Weights of a small rotation predictor: arch vit.
Rows from block 2 of a small rotation predictor, named by matrix and row number. Rows with one number belong to one neuron. Each number is 128 + 32 x the weight over its row's rms, rounded and kept within 0 to 255. All counts start at 0. Numbers have three digits each.
After each neuron's rows are labels from the 100 images, of 14976, where the neuron reaches its highest value: "patch colour" is the nearest of a few named colours to the mean colour under the peak. Only what is clearly more common there than usual is listed. The data: crops of objects in photos (Visual Genome). In brackets: how many of the 100, against the usual share in percent.
# fc1: MLP up (model.blocks.2.mlp.fc1.weight, 1280x320), inputs 256-319
# fc2: MLP down (model.blocks.2.mlp.fc2.weight, 320x1280, transposed), outputs 256-319

fc1.546:170168152106090127108095076094177148150121126117091187130151149145169096100128183075094165170183149055149174116081171085184174190146131100112117128091089155145129104145123144154105165131111151
fc2.546:136129123130179104120104126135101114126151116115154142000087179109119147123132180174160133089131139059142094128162146132105143146112082151131129087136129110109168096156149132146145131093135119
patch colour: cyan (26 vs 0.9)

fc1.377:122146126109138167150145110144158110093149138145158163114147083103137167147114102122146099126103167182098118135172156125105151087162119124154117165112145166152110170132109122129144153100138146
fc2.377:124129121132167141117125133122124120132122109133114125212151104168129142125139121109120104096125144233133138135146125139139106115168138148121123115133107136131120141138131153100132122128126138
patch colour: white (57 vs 5.9)

fc1.476:072100136156074136108176135142159128162125178115071188091110076151155152122148157124085158094188167090122140070103114097123118140140128081122092128070134124071169146071080119089150147149118148
fc2.476:161123121113100123106157110150162174117088124146097136190175070148146108140132064077169123167131137084085189124144118149149153124157151143136131120110086162107090115146127122126086098170184121
patch colour: black (33 vs 15)

fc1.249:132137090147150075065208086100169154102224115146159088121188145127149175124102110082141107208169181087117163108106140135120139172133056117165103144087146153099092130096137100110127132075137096
fc2.249:126157123143148150081140130130158135129205110128190121100104244156110130115154150151159125105119137080144103137140190144097095197136023157145155108144126089145143112142126160136138120000114153
patch colour: grey (62 vs 32.1)

fc1.505:151144127100075091094170098154183147096185151123145151123190132164129175128101133099128109197175125084099119147078157112186131161109069165123124132139099153087130122055153079101107161133187145
fc2.505:124157122145144145081130127134138141131215116127181126084097246155109130113157154157161130110120142100143107132139192147093093208132001167152151106147126082143145115134117156133138121000124157
patch colour: grey (61 vs 32.1)

fc1.299:145142091087159081108128120157162134128112151147137177087177139173123106104120105124164122178128116077127135152130178098106137160146108130109145113079150210136139162093140103135130101138170075
fc2.299:140110132144154113115109131142087126128150118115147138000081187119112144128139210178173151106140142074145105128165150138097145145118093157135115080144122113122177100150148125133158127084137118
patch colour: cyan (32 vs 0.9)

fc1.161:131135132147129111046191074116131111134187160126158140162180194182137168111099099090115119208130132142134172131107168160160100163096049104155097168082110122133142106122155089150100110073149127
fc2.161:130165124139153145079136127139147138135206112125179124091094234158109131117158148160163125102125142077137094130143195146094095204141005165149156103146122084146147112142118160132138116005116154
patch colour: grey (63 vs 32.1)

fc1.618:171178151172130080096105093102099124191129127135161098115163088152105088089138088118174074087096072063112157164160118115193102170107099160100167072103169112083107131140144127170117075092179084
fc2.618:098117141144134159135047123115100086106135117103143126052072188110100122112135195175130156096142152184184084113135112122111106122106096132132127127144128115146184121142150135136161144074120107
patch colour: white (37 vs 5.9)

fc1.602:161145113127147108095167184151167187090135129143111136165128178135151163162112108092106131086151155141151139187068149123136105163153123165192113155143091126138117102154175077110093159168148078
fc2.602:128140122122091112121145127125177199121098135135124121161142123120119103124115095138164150165128136150110173115115119144126183140132131105131134142127118118121128137094117121137111127140138126
patch colour: black (36 vs 15)

fc1.217:153090149113133136091158113118112142088143103180186119123186099132145122154149128082121129211108131080138094091096111123139151155118140177091074157083099141078129157096112106139120129154129126
fc2.217:115147116141179146100109136129115110128169111110209128043094198155114141114164179161151122091123141118142087141148160148102101174128053161142147087143127106138167115142128161127153116029134145
patch colour: cyan (32 vs 0.9)

fc1.84:124101149093139138056144076159198153135215146150174145123189192112110178154083084110109122165158147087129122127099110162149134178102074146116096112107134132157119137116118135122134146087184131
fc2.84:129156118142171147081132132129145130129188109123200126075105230148112140119158153152156122099123140078135094137147187150101096201137034158143156096143126098139154114144130159135145117013124148
patch colour: grey (63 vs 32.1)

fc1.319:123079141144127091060150108154143126084208158166191133127191160128169102173143084122096106176173117089148170118087166150160130134111083158111115114090102099138081133103148094100113091087159136
fc2.319:130162125141140146082137128133146141132216117123180126096102245157112130112152143154163128107121139085138101131141194147095096206136000161146150110147125083147142110139119156141135120001120157
patch colour: grey (61 vs 32.1)

fc1.406:096114168111100123132144119154117131136216124109117168089107180173164153145132109122123098119138132061131155098175109079157143126135071173094133143103118088108161094130157099098180070080139102
fc2.406:077116167158095129164026168091156113097124079124132134099141170093117111130095126163158186082121141189134150137115113135129171065121111087100079121156142116133166132153152146141163162127067099
patch colour: pink (26 vs 9.7)

fc1.8:112140123075090174105150125085134130094146154130080098127125120110177181164147170155123106166103149067148174166162109141135165174138170181190119150137176106138088173151171124154153130100144079
fc2.8:128121129128178119126099124129088091127144115119143129000094190125113139114143198157152123089125137102182102129142135134108117150107092151136143105127132117117171113151134142136161129093117125
patch colour: cyan (31 vs 0.9)

fc1.587:178114130140105137077168076158155179168196171100140178150161106142138118091119092113087136151143086108124111080130090133158120194089145113127121153089170166097128171117089110085134149114130084
fc2.587:127135120131195138110123131137099100129172120105175122005074199130116140114146201177139120065128146098161085136161162138106104168126068156141142094129123106130164106155136144123144125051121128
patch colour: cyan (28 vs 0.9)

fc1.574:180137147176138104132125139130098164072170087124093100164098109124159123098144158112179153177113130100181083123119142067169094090174086171143120100117080088113077100103147133147087117125149175
fc2.574:162144111118046099118167108146188194131083146119130109151175091099141072152102066119157151204141101093072196106124119152124189129125128087136131159122133142119117115085094096150067100141147125
patch colour: pink (29 vs 9.7)

fc1.414:190114118110144152118107111128154103123220131120182096105156135160123105144158154094094075132136089143156114128158182166101149145162073194101119131092095125116100117133096143116168089095090188
fc2.414:083114183159125141197067154090122120099093090128076149097135097083112121134099129142172205095120141213131144143107095138133153021123165099103093129146126126134151136139143137127161146211074094
patch colour: pink (28 vs 9.7)

fc1.689:109083106146131128097119075088131140160214088126154108125116097145159093178179123093119045121115149113137126140164157132137138160114085177174083140074129199124149145113134158111173093128113106
fc2.689:142136128124088101124145111138171185117096140122116122186149101111131111137108063134165150183134136124086170105128114145136184127148133094128125143130112134116120127088134109145093124143155123
patch colour: red (36 vs 0.7)

fc1.434:180131158110117140171179158108147144103185106127143177127105092151190139086165102180171093134115151086134172160157143168173125156074148075096128165112168142075126095134134172139135115177099157
fc2.434:065157117130087129143107169077134185133134133142118143144115157167044105119168092143154134139082118255098144130080147159108127161086089159140131127156174066143154191047120167112131138146105155
patch colour: white (60 vs 5.9)

fc1.600:124151120144090065104160092092111162181144124092094113130098144130109114144169119153127159123110165056114145085124113142165152140137092089123156160155089183176097117127137079081085123178124085
fc2.600:123127126128157136122093128134087100127147122114155129025073191135109128103148193173151128094127145112168094129129139138097109156104084164147144107137131107125158117140124149124147124073128133
patch colour: cyan (34 vs 0.9)

fc1.310:107178174095124085160122109138109093147153155153146123124131077132093128149172122082101140168150162062128091103080091116114093159092169142141178175082100174143126129130104099112142075144151119
fc2.310:121137116136139135113107127138089117124152120120170133040079195145103128108152182168163136115128146105151099127132142152095115159114071166152134106153124105132161123128129144126147120037160139
patch colour: cyan (33 vs 0.9)

fc1.637:120153097086118070141197139118130118082153177105179123109110107081105153136151149162151104179144141145159096099082181093106149117114115151089142077082101141136103092083182083086140144094143092
fc2.637:106173112120127141080136128121144150109201125124218106135088250151088095101136148153146128111113139145149102128126162145098119218116008145155131129166135071139160139106134148116136129021108139
patch colour: grey (62 vs 32.1)

fc1.9:165164186166073117098172133077171102183134171164147120111115085171176100134072176091113162083159122105107158074171140083077117162133191115081169170152108111115119147156085149135161182185119160
fc2.9:144112141125119134116092129138141112123114103140104117147148132162118149152150106087147132111141138042147131125150108111125139097140135139157140110109132146090130090239143156124123091123136113
patch colour: green (26 vs 0.8)

fc1.733:109150140078116081113163125144088119162091155144143135135187138098095083103104132157128117125081126133149125159137164101120127122160160170133096148143083156128165088090164113086102151129086123
fc2.733:123136123122115101115172146126162197113093133125115113171131117107127114114107065159151163174115133123100171103114110173120180176146128093137130144144122120110119144054145123128106123141136123
patch colour: black (53 vs 15)

fc1.81:109097156164130123095155157089157124189123114097165177101080096153150110124102102163164144127097180086133119099092116150094131153152105179102135103113116182081098163135144119163164137071129161
fc2.81:138120120127172127118104113143080086127146130117150130008089165130125133119143190160138122092140141072163083128153131134114121146122102148136128100135128121127157108159145137127144127092145117
patch colour: cyan (31 vs 0.9)

fc1.138:116124161166124087123189143110121147092140098169175149136137167180163155099146160132088162123095131031174145116098094091104078135090148122104121102152152121128116122113098106108154174079116126
fc2.138:129126114129205105117103131136085099131148114118174123000094178118129131124127206171133128082127131097146117130159146133111136143115088143131142082134136114112160107172128137130142123073131120
patch colour: cyan (26 vs 0.9)

fc1.245:094111180143182144107113091113106173160193166119170055191103184180193116182163109190090130093173137093121141125133134153139100139074126154129100128132176141171181132118109078117138111118144065
fc2.245:110146127120107120130145133118155178119107138125122121159127146113109096117109120143156159149123140216133152112113119131119155152125119102136126145137127109121140146094128121126129140124119123
patch colour: black (36 vs 15)

fc1.474:153127163180097093180165083084133097097112090134067142077148135137153118148182090099175147135132106117104178101101148138124095110146154102143116174155112153170177125111091118089175079120148100
fc2.474:142097111108132114131093135131110127149108125176133116120154117182146124141140121066129099111130111044156158125145114116133140092119130158155152096104168112104107103252114178102119099114144138
patch colour: white (46 vs 5.9)

fc1.5:159111147086090132068122179104100118145148119090080087146145144167146143165120109133104126169177070034125103169148133135169160172075104150139115174152111173111108138106164170157178069090180078
fc2.5:131127121117153127124095109140063090117152134108141129014068182131118134102144192179147124081120148087167073126150150130101109161108091167138132110126115100128147099135130139123133125075127131
patch colour: cyan (27 vs 0.9)

fc1.329:117094103167139088098114143076149077079188162107165171157082110185114093172098102161112151156185119060134125133166089091177084078103083145178070145102077135138188141104086094156171133168123124
fc2.329:145145115116065103113164093143178219122095145125130125177148092123126110140111021143161144191129125075041171104116128152132195140115126108126138140130109134127123126071103109150053118140157122
patch colour: white (66 vs 5.9)

fc1.172:090168138169112158104138149150133102157097159151146087135082141106113134073185098104091151130110147115134082139135101158118081183190185087125066180156084136160089168129131143153157139079176108
fc2.172:138107132123097117127098114133133127129108137133136145097130143139108125133128114126142137118134135026121122124144120107110140110128123139139138113108139128105139092193125140143127124126149115
patch colour: green (25 vs 0.8)

fc1.572:127132120101170147131152161171171090123155173113103166166160141121182127114122134097140102127150098112169151084081179088120153101169104159134087148147116116133094143098107163153101148181093137
fc2.572:096144117136120135130095146097117150109152122137189120057086219131082089087139184174165164131092129185179139119094152168091138178082079144157143133172146064131164156099117159125144137041128143
patch colour: grey (62 vs 32.1)

fc1.189:162077130078107083104155122152173115157202158119138123172174157091132149156092149073116113147119128067151106155139126086175158120127111165089148152114083156125137161106097145159117100094184070
fc2.189:120160117141142146077131136130140137128217119127190117098098255153103122108153151151154131112119134120146107135132181148097103222126000164152147113154132082144150120134125152123135126000117150
patch colour: grey (60 vs 32.1)

fc1.666:105179130082096080142103134084130138180131094131182176132193166185089174124131148156105095138085086063129130154137188136187133172078132180092151080065095119101086080125177097112137113154120104
fc2.666:118128124139156136122090145121097085124143106120155126035099170123102129117140185169148134087133142167173090131136132133106114143115091150132139107138132115134176122145149145130173138084133119
patch colour: cyan (39 vs 0.9)

fc1.765:152114112115087108059204094149138128152228160136156157125179139165119128163128141096151082177139147090121172156142132160191162141094057158152141117105147161131099093071150140171102140113156073
fc2.765:131164117140151139081132126135142131129207116125179123091091249151110136111156155160158130106123142083143091132140188151093099202138010167146146108149123081141150115138137152130139123000125145
patch colour: grey (60 vs 32.1)

fc1.226:086155167154125120155166139129192113104108110099144114176174169084190115123166111096151099109156090127159102161067058127101097122091165089132114173150120134166135151140095115181131117148160155
fc2.226:137128130115099110119147125126161180123103134139111134188158106132131122130116084109160135163124148141101166121128128142136160132156139122128122134119103134110123128111129119130106124142149133
patch colour: white (56 vs 5.9)

fc1.501:075144186162132143185101128100136173099132171129089114079102171113105088076136101160156135092106078054149103144159150144158129117186190134113109134122105087144101102100137104184131136154115142
fc2.501:130107143126103131124098119131148124130110110133126138103129151153098133133137106118153138113142144038109118118144117108115144102130108143151143106105143126108142078216123155129132105114145119
patch colour: green (27 vs 0.8)

fc1.198:174157088136109124148094133129119153109168145149082108134137179152153136087101141137174167104183087056157165127106142139132093131137082118090089172133142122095160109138111079108149150136117128
fc2.198:135126117134194102126096129129100103124145117114159126022098183119116142119135186160156138076129131063159105128140140131105133151114087141136134095135140111108178109158139145136149124095133110
patch colour: cyan (28 vs 0.9)

fc1.149:169105123136117092103187083115163172115226131152123134163130186176127157118101065085132117201150150084109175120089132095146122195101079122104163146110113150101120158076152117112135133114184113
fc2.149:128153119145158151082129130129145127131187110124196130070101232157112136118158157156164125097125141076133095140146183146101091193139029158138158094145125103145154110149124161135143116011117151
patch colour: grey (65 vs 32.1)

fc1.365:118141093084112100066154139120173171140175167151190116172150156125138162134124113060143148145166125082141108129103148112185115177094088113150102125138114160162087158092111088127103107048180131
fc2.365:131169125142149142073140127135149137132219113126183119098101245147106136114156140159163132107121140082141089133140192151098108205135000157150146109151123084142150115140134152139141120009118148
patch colour: grey (65 vs 32.1)

fc1.471:152132151100147063067136073140177150155150165126168162109152178087167112104093116080099159163153175091101143147090105099186137192117074115150124145097124135095142160044156137114082120127187097
fc2.471:122156123142139142077128133125139133128227119132184126091098255151110132105152156148158137118118135105147109134141190149094104207128000164150143113154122073140149119137130151130139127000131150
patch colour: cyan (27 vs 0.9)

fc1.345:167107191171161081095188155105129184152177160138137158163169138141111120142114141115113074090171087125079115161097096142120126160144173165150168144091106126126123172168074129120094069103127083
fc2.345:139143118123085102117149115142163194109091142113126117175146106107132103135102066148173158189131134124081172100127110158134190141141125084125120146141115131118123126078134111145088128142153115
patch colour: pink (28 vs 9.7)

fc1.291:137150089119105184094094073134088161078174159150175120121098083155134084178116117135128092147170184156107119131167080139163150123157115135085130153095142187103116095100160105081081089130174166
fc2.291:126134124121119123116153134123161158108118107125113116216172099124125138134118076122149148152120142172100149125130120145139171144155130117127091137140096125108134140107152119124112132150133121
patch colour: black (33 vs 15)

fc1.676:195086091119140114126154152090106185183190150136168111148178148116140095108151095101186078199154154038166107150106086099166135142108122142122082123071127152105109120093138121124131119094129171
fc2.676:132128119124184112115107123133089097130153116119162129000089178131122138117133203172148127083127135094162106130157152134109130153123092153135145081128131117113157103173137139126149123082127120
patch colour: cyan (32 vs 0.9)

fc1.767:173133166063123153061189098120119175161144145101092095153150180173187156158119112154124105132102128100109177159170107091142165138071124148087173110159099115153115132118170105149087110145140075
fc2.767:123146121127142133118109136125098098113149116117162122066082183132101139101160156161158144096122141101156069132131135155107122158115082155140128108166128102130164127136143148128146130081137125
patch colour: cyan (35 vs 0.9)

fc1.285:150170179083170113144171171162176090095132095127090168148132113123178191109091109094153125083132144168182101175086116105151099100120087172162128165164115115165185109152185088181095117162096170
fc2.285:120141124126079109131138129127168198114095139113129124175134115113120100130110080148162157168126133158093168107116112149127166140131123085124129141143123113124132137061123121139103129134135121
patch colour: grey (60 vs 32.1)

fc1.578:193075139150158164079093164118111136172185180109156170152143149177166130119123075099139172103156129033138128141121110091184105095097110102104118136117139193127141127105174110098076127169112115
fc2.578:141124121120150119126109119147088112122128130112139120024092166116118123123141166158145130111136137074151100118134140136104139137105108143138135117139126114118159110135140123140129129107148116
patch colour: cyan (27 vs 0.9)

fc1.472:167136088141135071069167090163178116087198164108160101125156155105117155167092116097098131170111110114156110144141155100187169137115055133089088143155158125146097171065105122102137097137174086
fc2.472:125162122140139144084134132126147133125229119131180120102106255151107130105151147149158132112114134102149107135135191145098110203129000159149144117148125075139142118137127151136136126000120152
patch colour: grey (64 vs 32.1)

fc1.280:141116153107193106110110112101097113116185128140147115063097165164108170114145193125176126105126176189171068114126151141126115126106082187142125094128081128111185106172174143118155124063107135
fc2.280:130131125128121125133128117137142151120112135112120116149132112109135106138113119132120132140130122195112156119133116131121137125128133095129139145139135130132115125101114119139093114134135130
patch colour: red (32 vs 0.7)

fc1.160:130120118114159090132136129095173147126180111189172169116138076097134156090091130127104136148100146105106155161159170152187078108105112160152118147144095180165159158095140089149101101160109107
fc2.160:126141126121111112119156138123155174112116129130105123181155107131123123130117090123161141158124140189098152125116129149137167142142132121124113136128103126118127143094146124123121131145137127
patch colour: white (67 vs 5.9)

fc1.586:168113178117139095103170144113132159098168177133081137143153145162100165171083096068165115123139181155125071100181145094121151160151184141108076105083142134156081127108166125165090119160131118
fc2.586:113126097122181154159062148105053059122178083111155120044104166162100137122185200149124116057086105190148111160130128116132114087084084176138109054148165098100140124167151185095168133126120140
patch colour: white (29 vs 5.9)

fc1.339:126099136126107175069118102127105130186225127166148169151139169142165131167167097071109096158141139152112115143171186165123135203098083155156114157070080129156131089156108170094174091160126143
fc2.339:070119157162108131164068165080135119079125068134116132105150155092106126125086126148172197091107143198133138154106118132140163080116104090099089140152129115121169142164151136153165149144081101
patch colour: pink (25 vs 9.7)

fc1.426:078089086169075186131121087140155096134138149104154159110140085162091141139173125166166172137138122156158079156160114092179118074171129142097124110169170098111108106126169148131147116108131143
fc2.426:143115136108121121113152135140164162134102111143106123249167093153123136136142047084158119146139147087112168132155115134128151111157149141137138117110092150111119098172142146123089103132152123
patch colour: white (57 vs 5.9)

fc1.68:119138095134063112129187119168140138145195136139143162111131146162129135172086117065132114208139171101102122128162169127169111204089128136142091166084109180142102131111153098172155149132183084
fc2.68:126144115135203124093117143126110111131181109115194126024084205144115152116157191173150116074121140094132073146156169142108113179136058161135145080134123098122156112156143159128150123044119140
patch colour: cyan (25 vs 0.9)

fc1.289:111175156130133170170193168170173168133172141102082108103122092150171083126111088134138078108137182095181169154075114133141146110162143157083155162145072181101143081136124109147100093168082152
fc2.289:132117129143123074128113159107143064133134118161111144083173091187130129103139137091128117130086084153132178157178160176119145146194142158131174108125145112104035126137122177129065113146127175
patch colour: green (31 vs 0.8)